python train.py --model="autoregressive pixel model" --dataset="photos of plants, animals and fungi (iNaturalist)" --train_examples=38949 --image_size=20 --horizontal_flip=true --levels_per_channel=8 --vocab_size=513 --arch="transformer_decoder" --width=320 --layers=8 --norm="layernorm" --norm_position="pre" --activation="quick_gelu" --mlp_ratio=4 --head_dim=32 --fused_qkv=false --bias="qkv" --qk_norm=false --parallel_block=false --inner_norm=false --positions="rope" --tie_embeddings=false --init="orthogonal" --residual_init="none" --optimizer="adamw" --lr=0.0012 --beta1=0.95 --beta2=0.999 --eps=1e-08 --l1_shrink=0.01 --steps=5800 --batch_size=64 --epochs=9.5 --lr_schedule="step" --warmup_steps=290 --weight_decay=0.4
Rows from block 3, named by matrix and row number. Rows with one number belong to one neuron. Each number is 500 + 40 x the weight over its row's rms, rounded and kept within 0 to 999. All counts start at 0. Numbers have three digits each. After the name is the row's rms in percent of the matrix's.
# fc1: MLP up (model.blocks.3.mlp.fc1.weight, 1280x320), inputs 160-239
# fc2: MLP down (model.blocks.3.mlp.fc2.weight, 320x1280, transposed), outputs 160-239
fc1.399 260:523500463436469514471527490513488527486490419486467504497499480482502508501567483539487512476498437492491505500417533515499452525562489545442490509456512479500499426519503485458498503555459505491470500517463564491507505504548536505428494490
fc1.414 218:489578427369478587498513502467536486500560528480431464499496480504539478534550509500498501448497508541467501467497492493505424501501488535459466448492485506500558506501505426480500502524501500557546500508518594483491539496502500514478501449
fc1.416 234:506513450520492471515502465506495584492476499494469497504505497506494501540525472536481508467474487517484501484415564500482447485500489449498530454478515499504496487574522507448525520546503494503500499566503488514510501495557520472384393418
fc1.428 101:540497476518493491500493485506496499500495533486558441487500507543506497528531482487513500463480500502474431410501502496511523505527502486500499555498514501497489499497483518504500503535536497500518494494477464509528460480502485509348489503
fc1.431 338:565520509470496463512503499513544586534480525509435523512520554533431501521580535559477495500505484495463452481520511447490502494487477516419512505508546453470456470507500469447528503471509532582447487542477586500490508498503469493450510464
fc1.436 397:445477540541495488498502509436505519497446426515502570488458498500503530492497484502503498508542499518501427507498559534498529470497503488513511486639502503466454500499532530486506565504537525499539480498499487632490472482564494466480368467
fc1.437 350:478497489502484455504469505429528498470503525492458557506495508441515487521500466494504503501527500564493426499522506596491491445492506565457499430535522488481496488501541523490526537507495522536540489521433524588487568501548426500383364483
fc1.452 288:483541449467486445421503495488484501525539525476485508512501499502479529520532488517482513500488486518426415508536445557466466621507512523487408485493557483489536498501501428497480476503494523547498536502551602491480588449491454461544507480
fc1.454 189:516548505474492501515500502562468516500424459501558509494468451549490541502513500503490582477487446494438422474439534473500529534593482507501492543511568454468498434495529429462476502505467520467478508525491561492444458453543489510514601496
fc1.467 299:484496439477500496473496512500491503471545450521439495518478493489489552516609485485484505519487468494436536508505528463496416512497509443490437438474501507435484481538520486464562505497495509506465485604476546520480558480545506491550507463
fc1.481 242:507468478572501473496501517484497553494418532482492368567480517434487428575502475450487489492488481523473580465440516500501507472505457547498515365516529529456423501505494479510517497466518490545381511523509441537500427510498535508642532479
fc1.506 276:453529495383466449505501528486518545517449537491501504509505455465499454506508516501500519363448500503497433477519489527480388459544503518523500571518523514455497452501529435501488499440497426500452501505499534511487547540503473504536503493
fc1.507 216:441501476423503497500567500463507437497530499502422373610505501478492494512561512523511441434507476500456502510465501589467510514499501545477484541505487500523499504511500504501544492506498476516525500500502517492502500502503499506510487452
fc1.518 205:466502441367500499500536501500504498502488471489494360495501519518512503506533500502469495479506479508489464505497500536441420551494494515489501505502516500457501503498496471501505525500499491507534512539502565544507510487495500518375500431
fc1.526 334:497467500499504503452473527403591533479509502443475530498531575434457465502557478452471494480521478521500502504517526480471390506494482495509507389501508519499442492519490493503551478465476500500488506566493507503475463569540471498576500462
fc1.533 185:520494495504499454500504501498502497498472576502516470500504501518523494524518473493502500462498489505479449441495489573501521501533548507492498602502535496490495504500484525500511500549532493503526502500444458506523517488500496503350496492
fc1.542 215:495524503411480418476476479471478538495499523462497497510490514514464501498569507502493518479425494517446403462515477536473467519506489521520489496506579488447503502504506468498482501453495521559480585522492565479497602477490459487598535447
fc1.550 271:445522473504504498422521513481444473491540502502426372579483526500503506521604513500492488407524402487494487530405539560489514526545513585509472517571495487498482489500500462478521501520442487545522555489528588454480478492518599524541499500
fc1.553 366:559504478490474456480471500422533541505493510441446506429523510449441489536508505549462507601608493458500505507527589562423476510532503546516452452508495500492454508501504491505500484516488579500449543507499454505472507468511344408448493461
fc1.565 332:489519488500515445502525444547497524492508473440512578378471510536509499519497506491522514467496505494500471512513500523500430526491508545514451542560474495458502493523539508476515590481504449506548498502458541519439543561490498434443446500
fc1.597 203:460542485443480479525493509535453568505440505500520515495433484517480579496500531504485539492476492509482497473431500491478446500502485467505516401478517500470493494497536339503499510474490513503454500524590518530415526462528499411502612477
fc1.601 272:483518499448497497498479518479561499506468524539502395498500486490532480492584516515494500388466486490494501455410500506501500506516501628503497557482473499500499488500501485452510495588498475502469474531469523495522465495519488526520480496
fc1.611 278:444513529513500488513493516455527508500476479486447481515494492494532499519499490457538513469452499571479444478499509530493509502500555512535512493519474538457495485505515491494500505460504494544502464513524535529447515514528500511528468483
fc1.612 418:463498452473496408463567464526500477474489537524512526450494530552520505510571418449444500416476493468479478499516473492515420501497538505471453548539526516434454457511498489490545578506507407500507489500482600478612508547504551518491532499
fc1.620 324:476500442503511395542484470497467458453493499476489511484500533500561501527537496495474516492500497497424436496549500504484393517525498490537482504552502498480484452499535513476505498514512463525495525593459529471504448552503525523499501460
fc1.628 084:556498497510496499501489501501500499500496501467531459486500504542504498516512484487503503456500500500488497448502522482510503501523501497501505566494510502497496500492483500500501498545513495499493496496438485503525456477502492507342490505
fc1.629 249:395435482458498317502517502514500553495478501411518659505483514472412485543471481460498484533482509452475485532549514508446447509501499435517499505538541500475480502499498483550497559431523500494499523491495516531477592500497518448489501412
fc1.639 373:404491494478475443499379507470530527499442463499510412523558495500514565500513497522485502505525509505501512504532519527476500530515550418517498519500452531514505493503523512478540512504525501507516492512507524504535576481538550399413491482
fc1.645 320:505513490523483506496505474495445496500508497503373517518465519509493489531578426506504510492574474444494476500497529427475471500500472456584482398521414471458470495502503489480577504459491511504489500536508597478500424551530519502668515469
fc1.649 237:510490369478500519509498503485507499426512457473501451533500482469490477547531500514499502492490505502440514498449498533499419511547495490503353496496490500492502499524572537478580527498494496508502498583490512590524551500505510528473465462
fc1.665 350:488500438418490506502520512485501543503489490531541524475501454490539556497548499504460493482504511495498432476500505486496489500526543505533515499500588498489477468505502542469490507540512538501516488507537489566502506469553450499500465491
fc1.677 284:514484528478504435502531478510507483500465542530524457463497496541564458511495500500494500451464486512500383443456457592508504501504525534506499608500538500509502505502507509500510498548526475502548503501500460500520500489495490528371500486
fc1.682 362:436456517489484447501415524506496537500471526499504432574550503436496514552542502545473499485466502504500511468457514554385482491501511433535563499525504496506500501500528504500518518495488446507465544496484550457482544502499580475468503470
fc1.692 305:395498486428501464501467495489497495504487602482496586568509500512368486530507489493555474510480497478463397483500495508466542494482549436496536560534519528487501519521503504520532530507554492527489493480636476535468523492491508504575482405
fc1.698 295:529474505481435431496507554470524557508464551545461492491505609490472496511601463510515493445565504443458368515541505502421467461501503507523506513488522487533466484502536475493579530501532529533480536496503525513496515517509485506467501490
fc1.699 283:490514459493488461498496517501487506483455541534534555474494496521514559494576495499500520505503493465472491494481503470504500510520547486513500505490551493492463404526523539398541497586482520502480467530546451547509518501574482500502493485
fc1.719 249:584497526496501523486570500503461489492515466498407432500494515482513486549579501516485494484502517503485425489466504511447469439500495500539500472527490500500486503500542527492527558500500498612502573516459495465461413500497514513467455449
fc1.727 308:493509487500506468499484582505499562521447552493394468514499501534481463463497497515486522446438504525498399483510506527531501505610420567475419504537530489494465504466491464424530529483505500563395487569495521490498509499471481510469502503
fc1.731 374:493536429480515508501480499536470560489509496473453419522497482508448508537524512562501484458451506571522492474498519486514442540496487477431489465485521504474500479501491500467500498533501478538400480537537540560502501450599468478492485479
fc1.741 192:517491452522500508503538505449499521431498500543435366534489512456469502522546499500497438495547500489470490502467520485401507505497500485518499510500458514501482543499497552499552522540532506512557523526578496656518474500500525530446434365
fc1.750 214:501506433433469467496493522485498555503491508489501497541495498460553485503500519519464501431441501511499500482489545540482414492519491632490513397616527499493501490494504426503478494421482473499469506523497502492497528490506510420519494500
fc1.758 432:488500504560536444478578496499512501502542408523502539468457529490450523498526459484514500599533490466461518503519534449496420539504501503497395447496475482488387502527507469496576513519487506507474469548523508520439430503501532420526470490
fc1.764 169:381503422383497491504490501519496511505496564498536550529501471477503498493498499500501532416443499529465492425440489520498479509574477514500488500548536457504497451530519489433510505482505526519489481502442511501498528510545527419485509500
fc1.788 259:495489391445495437521493546519513525428466487500488387498436469469501481529527501502488492493495516456507536507461581579469492476505489500548476461544541541502480516513528536496562493449499505500546504509497521476405578529596514480475477500
fc1.791 298:483524498488462437504474518467508576497458494514518619431490485487522563494531515500483503497512520492487424490540501481487467497533539485509533479497612494500482457520517485466510498493500546504496480557552452553506546494561412465454496486
fc1.792 318:375498474501500488475498500499566498472496479499500427523490518495521555500496466413499503492494500567477500522546503461500487492499503499460500525498502512469505469509503466471498495495498500557510456504558604575479589490513439524523468496
fc1.793 311:501500492569498516479448483456549490497480488506450550554491505511501503484503499468512520564600487527498526535506520459516498523564509476467396439539443493500468434501500503443552500521502546518519476508598504494499465507623578453508443500
fc1.796 323:538476521563501531494561450489506435493531492482371499569490544485405496505576468539519507515498465534487429579410516503479564497506498470493462494559461500502476500532510575468558525504504498528513502522494461501476474510506576489509347483
fc1.799 298:492491492486490454499497494491505544502464593482509499577504511493339497528557477501359510508428497489500520529486489508467505514526511487556532501518514522492453494509492505492499537492501500531468560500549478483488468488489620482604585492
fc1.821 190:566475477517500513480593510377521474502514498501476419576489510407551444507540486519511466372600474488481536517430529592493518493511461602494476468513496484503426497497510510496526472504483489498485511517474471493525495522517524517501503506
fc1.827 228:401519490366471402512469502485497537502486502513516551544519476526450495485506500495501543444412483505479468417515470572500417507537506507456495540504579500486481467500507419508486498466492442496417478495444527505505546516510477481538502501
fc1.828 344:435451514526474487501444492427519565485451528499493465527515460491489521554497507471411501503514503513511447483517490515473504453498544496501492449516492509491446501500520502508495550501562549554512516491602603530498460440499401456572507487
fc1.831 252:520582414372470500447499485507495532490506526493498501514512466538491486526565478498478514485431466521471493388483464495500496498498509519468502491493573464427506445532505391501480497487493500499430500523477546464524523504495482531516530466
fc1.832 381:419528511512463476482519445438506489501509464535481493514497502559532501502500443572487509462509499485496345509578471537501469491495481520530371478562391495523464495500513496497499500474554586502534504501494546513510614501527509487546459492
fc1.834 371:520517450488485457500450502480441522467508555457481491527513522479463497550562488557460497496434514577491515492483503499478479525527501520488541440501576508457500499495493489481502513481483494601407507533494494503487474502498515503585478456
fc1.840 386:571509497503517515497631520490468497491526500489509526476415506546499477500519500475501499477415454561472481499394444506518558525491516506470507531492595493454510501532499474501525525493498414517492507529468525500474505544480570543469504487
fc1.847 252:499530437452490539461516499463502458480543527489490314554499491450561481564586500509478501364513453503470531531432504516503482510565494590472456508495502487512509464500505501434540473552470494528461503507492548456519488504527509527549498503
fc1.848 328:538505541500460504498481509431552493460454489572473460496512507430447496481501513491509500654586507451452540494567513500496492459495526459431467432501475503506399497503505487500515473552499530505446487510500409502510512525517460439359498480
fc1.856 298:528516479458395514454497503472459488505507501493529476493496471445506474565520486546493530534472500499378436479502554507497500502501451506498539482543501498492424452499485470445520507547514478569417505512508468489509489474498492515492550500
fc1.872 126:517516487392500505500518500489493480487500480494491484526504484518517553499528535482500566495500487499494498505440551487493507500634500518512498499511495463523501416499519500378493488586447510505540479499604504495431504394563490506489537507
fc1.875 279:569501499497469491466562483477530497487502429503462504451486514484483536576598508502474496530514460502434469497464458491480521502502509500500496475514531481470473504520498527460521503500496513561498499521468518526489517501490494424461487452
fc1.877 016:500500500500500500500500500500500500500500675500500500500500500500500500500500500500500500501500500500500500500500500500500500500500500500500500500500500500500500500500500500500500500500500500500500500500438483500500429500500609500500500500
fc1.886 308:544474510496495462488636496444532532501500467487499430508486500473466457531499503526409495500450500504501500486399548592451529487501449524507593482539498498506417500500493508501496513483503506528470578500481455491500516452495482489507498470
fc1.892 400:582486493503508537497489548452524534498493489445499468425469526443373484486490523433538509565484488496471613509470546487482499552513498429499499497487555471473529513525516501500520492553477467513463500550508395517458499499478492440378496499
fc1.895 273:459528440530500457502449504479550502521477508465467531537450480499500498483480482533501553496465487525399400390477515539514515505568458553500465494626540468488449499474537500434526500444534501524472496527508508465498481512434509498461508504
fc1.900 314:524476505483512431499502490522513496504470533512508454484505490538531473506499505492487503471460493503497385449498463595514499500511559533530451610499500509505503503501514538494507502561541491501571494501481435504525519481499469519410498500
fc1.902 250:525515470434500497496532497479505457515469506511473381420486501493532490513530493512509494434457489505473433506476502507510498509501479561538448582505478497491499503501502488474519494551502502559504501533501491569517518502499498506464457441
fc1.909 285:439499524466481520500518501512521531523450478555535398565497455500594511497576550610510496373464508523500429500443477527512539497499500496511503539510485498495500502498507491488508559495514488509506491519504587518495582497518583486490423431
fc1.911 402:578490527491504559506539479389565515500496493454468380428522496492578446530547504511492497424507500567499490437430500477515472446504471556513507506496510504496444506503506508500500501499502500534445529516459498493503430527502400544510502486
fc1.914 375:489494548560482555518480535429495527495453492493430514496491498568457533561544517465501506507500498471480468500509501393499515423500501487534547499509431533479484456505536517498533531501490529511471496516573552516489424514532543573545536461
fc1.922 298:548499498425508500402499454503499569495413508492461468501531519527469533523567507480504490449513417532502487498427499539518525534549555500438501491522548492463535471513490440488474511575482462576401513506509530474445534433504500516480446507
fc1.943 280:487473494412503490483500450480477501497512501459498495526513565502496462520584508497514461467483494527501502550503503514430403523499511492492484419530500524447493523516492473505527499436533493510511530521490465500518522499500514459456447396
fc1.949 307:501500459500465437495476522431514601498437520509501397481398488469492472536500539458483499490489491481481581426460516506485512505544459640509524410500491515498466509505493464509513504483522483545487530511581457573510489465517502508510561479
fc1.1000 061:546492499503478500498476506501502498500501497485546433496498499538528499512551492483513502461479532502477512389511518476520503502515496494501518555497515502499494501484501499502489497529542496491495490490489439527569462462501465519335483516
fc1.1004 141:462478489460512460454497503478512410501512506470501434586510500453494487504532502497503476481510500503490478487474508566484503499496490569497499522604483526512451527497493443516544500484510455508501520488444545499507504451498531510501497484
fc1.1010 461:455523469523519530469497529483497512474501478507408504562490501477436547561586501467482478528541477472474541566500551431500495579503499496513468413507469500457446493530483492493579486501473492530413492540558525500499463491540627502558514456
fc1.1028 219:525495489455473447498512501483503504500490521477503496494491501499516494529512493523444498499447502503500426434481499603482505487491532510496530627538539502496502518500498560510504500505522509501516529500499453503533648483501483533268488484
fc1.1039 226:527478389435512504498581499489576442498507500498483377508506508428507493539521484527502446449512496482468522517410508561414529515500500589527445503536497493504462520499500535500517495531490456515519515518463503524521514491505474489467469439
fc1.1051 212:498500464429501505503500498507499533452477492508496470536524530441487502519557469500457521493512431501478502496472504505469478526598482489501502500475494491495500410547505503423536498524494500540496522584483514542512502480530495498405486490
fc2.399 221:488489504474504525499496473490529531487472489531517445500501492498517481473390529487560499578487509500516536467495502426520501537500546513474507421497529494508443500517497507508510506448544355469520493497487498499494467518470381498478500516
fc2.414 156:506500504486500503494487488590473488497517380493419450466499506564491559503334435487502497588553495469519489552494501466557502539510428403562498523443459496524523486543503529496527500525528501474555500495476518500508544476505456511512471503
fc2.416 118:469491500548500469484539484500502501516426485519577502538488500501527534503496390500500499495499525473501464500502487499496458523500679456499500489458491500504492501501499508500504502501415498449527498491487501499532582505503461471503533507
fc2.428 101:472511479459435508496543492426553450497513477548447537520501487531499467465509533534495481496562515520532488517509424451519506508507512538460438433467523474455518517502494448537484503499471525499502477497555566471530551508500489473673513495
fc2.431 257:524486510548520543508506465538573484607512511504493554478534496563415494500481495554506500545566498534472454496518489418500501484503534529481495524516503483455502515439482508491474500464591508475500469468488520503489568564481466501506503501
fc2.436 606:513497474452508508507481504669504440478538596417488539517652500490437591520604494503467497536499518499463504497511463549459462494484519446377531513514516507498539498529539471473594500500415446516576505524428523498502500467503476543460533480
fc2.437 438:507515517503499538514465511532517475461523539504496503512615436500459548504616497561411537552468518524477534517493462555506498423513501500454514507483502464500584499516498500451526507540516500500603473493532461499515493421517518510527476521
fc2.452 358:501497475539501640501411497626492502493506503535439537515503474444472536493500500520505495594490522513512544512510508444496498440520484437474546425496501501500571499507509500512529530491477480461570447516489500505467433519515550498469456492
fc2.454 151:478516503629489582502453503495511567598556610530531467419525468470547499491487501537375489584423539529547498569508458453506481517452595486508583484357493523515479501499500528534489508516494540500501497501518503568499509497501456468343419469
fc2.467 172:481496548533495500505502468506542497468463374515499524459502515530504507498498500493463501530467503531560486555501472504498486493510496506502536461500454505495517478490486590490523513524484524496526491500509471500506516502501522508378433462
fc2.481 166:583489388505495507527491437528492497517501524517491504455510508499494545475515509574481510562484500474497537507524496481497495521516534486513392550462502473506548490504511539472503523516503563499509523500614501501505539525494593547496461498
fc2.506 337:492500568549463456497521481504498495393487373571474489487431502554483500510341473425500499504448494666490471532555498525499505380502437501548521470558500485511501498501466501503498501449504492499548485443512507499496597493501387495526451518
fc2.507 210:647439537520500520508525464499534458504499500486500510464486505504422439534471500500542494664497498416455552489477478518510509533499510501495464482488502503510454499499496588506484500500516494455493517500471470444505337504491501648549501504
fc2.518 102:486491503483508550505482498493505501507499326541535480473537501500499431490421500492507492521494499519503511496599502489500420510517522508503329494496412495518525500501482495500456483489503522426542487472516499458494527496505501488510321521
fc2.526 415:536500437526501500500503499545498508475500464523502493462469516500496590455463500474510513533507482417471531551524498473487502549380509520504527499499497503532446496528517461507522500500473501489487466525502486582499505509424493476503507465
fc2.533 180:464514456492464542491533500417517474480524462518438529518503477500501475472535525521510486499557525503526549508499484408509499504504502500449489360481534494447501504500499464534494502470450537500464468499541529490514502500504518468643507500
fc2.542 201:492527512507500659503460495608496499500498513525510546505553482469459542506492503511500496508464566544497429538542425496500473450507522496483467404464494512493552501501529492497500517470474485498629455499531505512490488548519380513518533500
fc2.550 281:576500501496509501506522452488480447495509594483501550579518587487492496501541501577539492521483481405434519476483503500490504535519497523478481363503495483461490510550516477492561515555468500509508527533455427492501441501500524562676519490
fc2.553 336:529501659552501497507508563535494548488453486497538503556492551506476470527493514476519512558532459501525475488590503480476497497507491433485534516499468479527495561507491486538495495437462485461532510455451477492502352521491490501502532498
fc2.565 393:500534657504498489535466500611466457487479436521496531437454518511506533480479502476501552480582527449505494483510494492524497465502488516600488532496477499449543536469491500482502504548501527489546499474520501511501492506498501510554491510
fc2.597 153:428501468554507499493449502547495551586543506481476479449534426503500503491490439522315490575462526574547516618537500472474408498490514481494644545460533518502499498505443523494506513520509507507505487495540529511481506502500539498427285482
fc2.601 312:505506429577524622511500489486489495490500553507507461525478509491547495543504505501511481513484461461457458486500403509532560525457601523592498462496487499509436500500504515524512458499525472497505491523454500519553447498496388579467565464
fc2.611 279:515450473549568555506532490532485501492479512557532557494563542491439473501516504498497486553456499499520556468532501510500500478501499486441579563522491433509487498500499541500573499499464493476523446500397433494508475500500554507444388509
fc2.612 471:471471557489503485502572517540493467519508508519558586503499455509563515501572510527468494436491501488594421494490498487517506469491481469550514554558501501498524477481505505496493561499501469486542476447441635502495492491505538544500501501
fc2.620 257:602534584542524503522564515499524474531519442513501498496511491490456550495532521523473498563472529463503510505448520467486509429489495488474587555566507499527501466520519524451508540496477496496494500494478491462497334511486523528527498501
fc2.628 079:488514500457433502500552490432528452498525476560432540512499489519510476453523535533478474495565510511529471518508408447529499507515517523470436445471514475463513502508495468536496506480480521489509486499542577484530555508500480467667497485
fc2.629 261:574524487572513586500484474500466503528517516508499483500506513489551548501557508505509522485508515394505501553469486497501557546448508576532498430495517496513513488486535524441449395568486528503519496571497473489510453496504462507553573503
fc2.639 301:483503565548503503465477511508503476507487454526526501521494554482510559459476501451586498483669475460478459498553498463538502494458570502418436450446481493496489491512514526496534528515507491442550461488433490497499511507500393450589539504
fc2.645 240:556491502483489490496511506599532409448490407572512471487496482450464519506550478473500498575479454513494523499581498535503484506498515501462536497527521498524454492516474483444567482510400483500500481537500426553529547484498498443391511479
fc2.649 124:501504488498500509500538504461544535501499398501499546477500495494502451507490479504447500499476505515540502493500502519505418499500559506513472503517492473489495503490490646500535536483504499436497500493493500496508505537494489501512363504
fc2.665 328:579502462467513525498472501608508464518527543459502549523567629433491509498560490510513505502484511446441506500497491496527489615511602449507440501496480485488501494516503491475531483473396490496511516578439531480494506581481493516506517506
fc2.677 303:466511446525492556486507524476497468481529449489472522509507491476493493486515507501541500502568516459494581498496520393512472507504499474457494373469483500475484498515494480500515504492455508498434469506533519498501483513517542463645509489
fc2.682 403:557507641484499528498536519532499480500494456551538504565524548427429502478508519447500538461555536488476463479512499514481457485516503445509469418482493500538520500484513481472479504476457497510537518497493464462494411500485453483558597520
fc2.692 233:540498510522493512501525495511518443504530525486498562542537501521379489490513505525465500590482487402462547488466403508498546507500477520525496488509505470503521505540497508478491526500501487492514561479477444494508501483498587511526512492
fc2.698 176:545502488478487491502434493526524541515481503568507500484555519629443431499483478481451499642550512494501495556502501493478501508522518500549494588500496477520505502524498500504498501489522483497499500483538455496460519504496598542489361510
fc2.699 247:528494511469500520495492492500533546527547498491505483493534521471498499538516504571450496491479500480474495488484501535503469543500530472516469440501527501472493517500501500500497471455498494498594508514433518487479499502475369510498471423
fc2.719 151:510500670581530531501515490580515499556471419564518450487504500505500495501492498501561500540497500493505492499494506464555503513500527501505541621510459500537492500498500500449506522514500497497476466494502500505500487503500533499507498457
fc2.727 296:505518493587475506486458536517509566537407548453496511498466495509416512515470538547532508514499503496487483490505565473551589503502508521448421491523506500512473510468479504503523472475514502500499493497569496503497591502474496557565523470
fc2.731 386:525500533539499531599495495593556520510504482539448450484497437503425519486467527520538473509561512485520431498512521482491490515493504502440498423488557472511519471470514522500485490498559454440488518400512513501501496546562495517499504505
fc2.741 091:546491610497472498500476433497493553500501426474562532380489502558500508506475482479477501555474524497513502498542489499500447513558561503552499556503492522501491498503496528506433510491500545437514500490488500494499551505497434535393497525
fc2.750 161:527507515544490371500501514514560517481475501479500545378508450540501503495394490495494503566403500607516500557532485506505500494513504504493509450489536519526510496498489508501495463501491493491526500500490485519499524434495444487504454489
fc2.758 536:480561470510461557447434502487493528517524551501497498569554474490505516464504491550490498384515499528480517467360500512515501460463502540457531472480474459553496500523482518503501500482500500481449507489497532437502589519503549476517500495
fc2.764 117:448504499544493523494476496473506514507497426528472472503504500505520497486432416461430500500421501580498503527632500488500489499502566496501535538473428505504451500515500496500495501502502501497502455499501509514499597535500480478443349500
fc2.788 190:519500446489497589507462493506497512524497493507495470478504489517500474577501454428477502662448548545521517534455467492514496533525511496536514519486519466518505498506498635499516460448490471524494529438582500502502546493535507566509482503
fc2.791 224:580478484595511584514512487515469428504527508481503480440545512484495472551526475524581494536446505447455523495465502484493503504495550472484446514498437505500513510486489607498509489493482516499488524497491508474539389586491545579577502493
fc2.792 382:499494545641504491528501484467486495485500483573498481563460538529480441428471538502530494535533513467485499480537507341548610500498498439574528554493450483504459471543529535550533548520495500415502474499438500476450361567500633527528516516
fc2.793 394:491546552496500502544494488559498501502498500510502513482500536486513565523485492500487533493499566503453441485521453500496424459439503499449498410498503517436530503526559505487500560496522436549509491545466488622497457540467395499442513430
fc2.796 177:482496487543499456492512484427521590531490389434502555394469520456535442499496485491447497513491503523447486489517521476500502528498555508475538481541516506476440500508495506509498524485503541499497496599475499502523532503500472503475366495
fc2.799 325:550526559520486521505444545586487500469488480512575571496496497455406581431452514546489495512551514491495391520480501510531527364495445463442481400490525499486521504500502505510498524496501498504632501457547501504503530468499374529502520494
fc2.821 132:544496630555501557531441476526499458496501501491511597387509511555450450472502505491544499680466513508508564499512511518481493486495523453591507488505501523496521511486485546510496499479513546496510501470550470496490471538510549601506451506
fc2.827 213:500473528501494526499519469526500498501502432508439494449503517539501531520352464499486498530369511576500460535550501516475501442491496503502529453540495450502512497506501535497483501451497475472506484479492494497491692493502349478500453500
fc2.828 339:495500497484496531479516496510490430477583497502492525539506512500546492440563507474499503527573484429501578490499493487544507498484513457432466394549493467518602474493493509447522506537508503482600501480433463469500559517496458516453474541
fc2.831 154:493526516492499514494464398544501543511531481524400513472502471516484531497366479495476500646496540499515433529610451483503502511511512502503499450494492498488498471531522519495487517551520502498553502503503491502517486490502396497522395502
fc2.832 406:504598637508488499511531516570486433500505447525476563536487549550492578464476527513485508442603497460492398554562510464563501487486503506416500536452481408498524497503497472460501560519476499526555462470514534505512455493476406517599512496
fc2.834 348:567512640507504488535507501646487499485483428539500574505514493493426571466482496461505499503562531519501438531539499513507501475546466504422435443504549547516535508490496462464514519460484468485498510472553497508503472566525366518534514500
fc2.840 331:460443619475501431492597550479536448462489453515541545469477584480496471544461464444522496501537500439569490458594506558491501504503459456502499559507482507498504489508535488500500439510443486494562540512395452502518512485489460476469547485
fc2.847 251:569500511563495531507495435462442439505497507509524556511487548522543498499478491502575501610486491440453557424501441486493544576498568500503473382473434506493494514499498509500507493555502506490494502516466406501507418472498528565556564496
fc2.848 239:485501666520500515502504500484459528498595474495516641564508552504486505504511499555499456426503516503509444460496489516485519505495436489533561561484497496510516498497532583507465487474485497466510471495492514487532501503499498524535455487
fc2.856 215:482544430518480556482510482509408510472540516506484551501516428499545495496485422502468521541472548547526505532413506481514476587520504525495459504499496486414400491527447500478446502622520511527452501494557499482552515489513526515497575508
fc2.872 092:481521502601499617504468514504509599692498517500511497444499492505655494494473495504399501524465519514575516554563467488511501532501586497518547481450495504440499507479500494501480503500499538496494501586464501531515467498500510494383478472
fc2.875 165:507511514498500545500483486485588512511547363520500502347517512598505528456482483520492499566500500499525475538499501500495394569519527534514432551487464497495509490494466588494485505516538495439485500450530486550501492523484509516503376501
fc2.877 007:504503501500495508500496505494502503501496381501502494498499499498502505497500499505498502499499500501499500499500500251503500495498501500500500500498500499500500500500500497500500500500500500496503502498524502499497505500498503493486499498
fc2.886 401:541520620604499522527461486540461502438491368572483508489495500537474513419477504490543502585544504493456502468505508417552531433501489432500499459429455505496507479534500509500554563495529479499535500500479486490494410542500489528500521517
fc2.892 452:420497613468500500490543493498519470506482455499551639526480567474492472513511483501497493471539556464536440506494503524495511489496395495481540496524457487511546496494582513481492497500497549506542500524372514501512504491516493501520446495
fc2.895 278:486527489573498524490471521463494513599511559483456529477529495527492479500423494524439475519340550539494463507531501424464556528500532511500532543487505500571500502510478567496502493466502500527450431479604505501575509526471497550476504500
fc2.900 346:479516447502489556495508505487515479476523427434465539507503492462492501500525501524542492511561519482497619506493525394506483500502498480437519394494496489479482492504493500503509500477454503498439479512534552493490502514533570461585492491
fc2.902 261:499503471575509579533472483499480514487499485544466349513480522482505485520432513449501496520500498497434499497513442476536509503470543518519458447479488492540387500511500544521506482497536445501470422516501483500545351539498449597456504499
fc2.909 226:467493495512573576496496486521498489525506503503584466529534552512495514511489500408496489528583488498488468515586500491498392511494545497452430542510475507521365497507489520507494457497512423506526433458474489494514444483489382521515584504
fc2.911 356:605501593544493544496484477583476476533493482561515522487528477496482515461513535492493500513567501439496488511545548458507509454471497489533504459496472495548535506497472501502500546501502490493530496489573475493474503519501572470428525500
fc2.914 377:494495452440559457479556515530488486474599452485469547500453496478476447502500511463511469506484470447484542543555536526543504513490515509465457562571608498461473504500444508515494500497491512508550486478527504502498550459501415403517448531
fc2.922 318:500497468438499469501499461554508559501478451503488457467503443506456555480516552572503499501555482513490505538466523513501519500505534507432495519462592499464564514488496503494495500515494502494518494500539500502362564501500471502508418460
fc2.943 253:522493602568501618495485498373545498520496470523504481476524523502584495430533501494533513441513505563573493499483481505512500503515484615502501412451491495499512509475505480502401408513474500507499466515526520492500514503511313476518547471
fc2.949 335:517504471597488700538499481530503498530496522471446459448591491504500505492506451561512500583519527545562510523455524444510521468511514504516557513482503478504545496498502548498504496503504507489475433497521476503513405529506552546490389465
fc2.1000 054:504504505444439493500548466423581460500509478557451568508504500541502499447501539514477486496574500502508497512524397475524504505503529548501437476493506464466509499506492474521462504495496504487497501497523572477524524514499473496714503483
fc2.1004 115:711480533504508515516499489508543497537505541446547517494531560492505396493498508610516500499488499477494510495432523499500497501499492501500479497503496491499501510501500567493499510499495513503490526495503502495497491520501532576668500471
fc2.1010 562:480554497440502578547525524534494478481503360501499497442496492477500568505497491484500588495499522524508495547476536419507436442524371511488492491499500456498509495500502494433482525508504586519503468501608471513528575480538474483504535507
fc2.1028 210:476526480503502473464498496455530518497508481518462502480506515502447462479500505476520500554526500487492589492502495415502505518509507500503566290448505500488485491502493474516503505494448513502446495500500497485493449480495571445674580500
fc2.1039 132:550499582544491513543510476500494501505469426514531511378486507500438500529485486455549499655495501456501581502509497518501473500484609485501504500454503515502499495499465578515488504438522510472506499498540465502488422531493403633452463501
fc2.1051 085:485512508476498480501517446494503500495492444499498495501479492531518494503457498501493502496474500513499392475573505491506503580506646504519471497498485500501452467503500564489502531471505447473503499498411496500499509503504422486523485516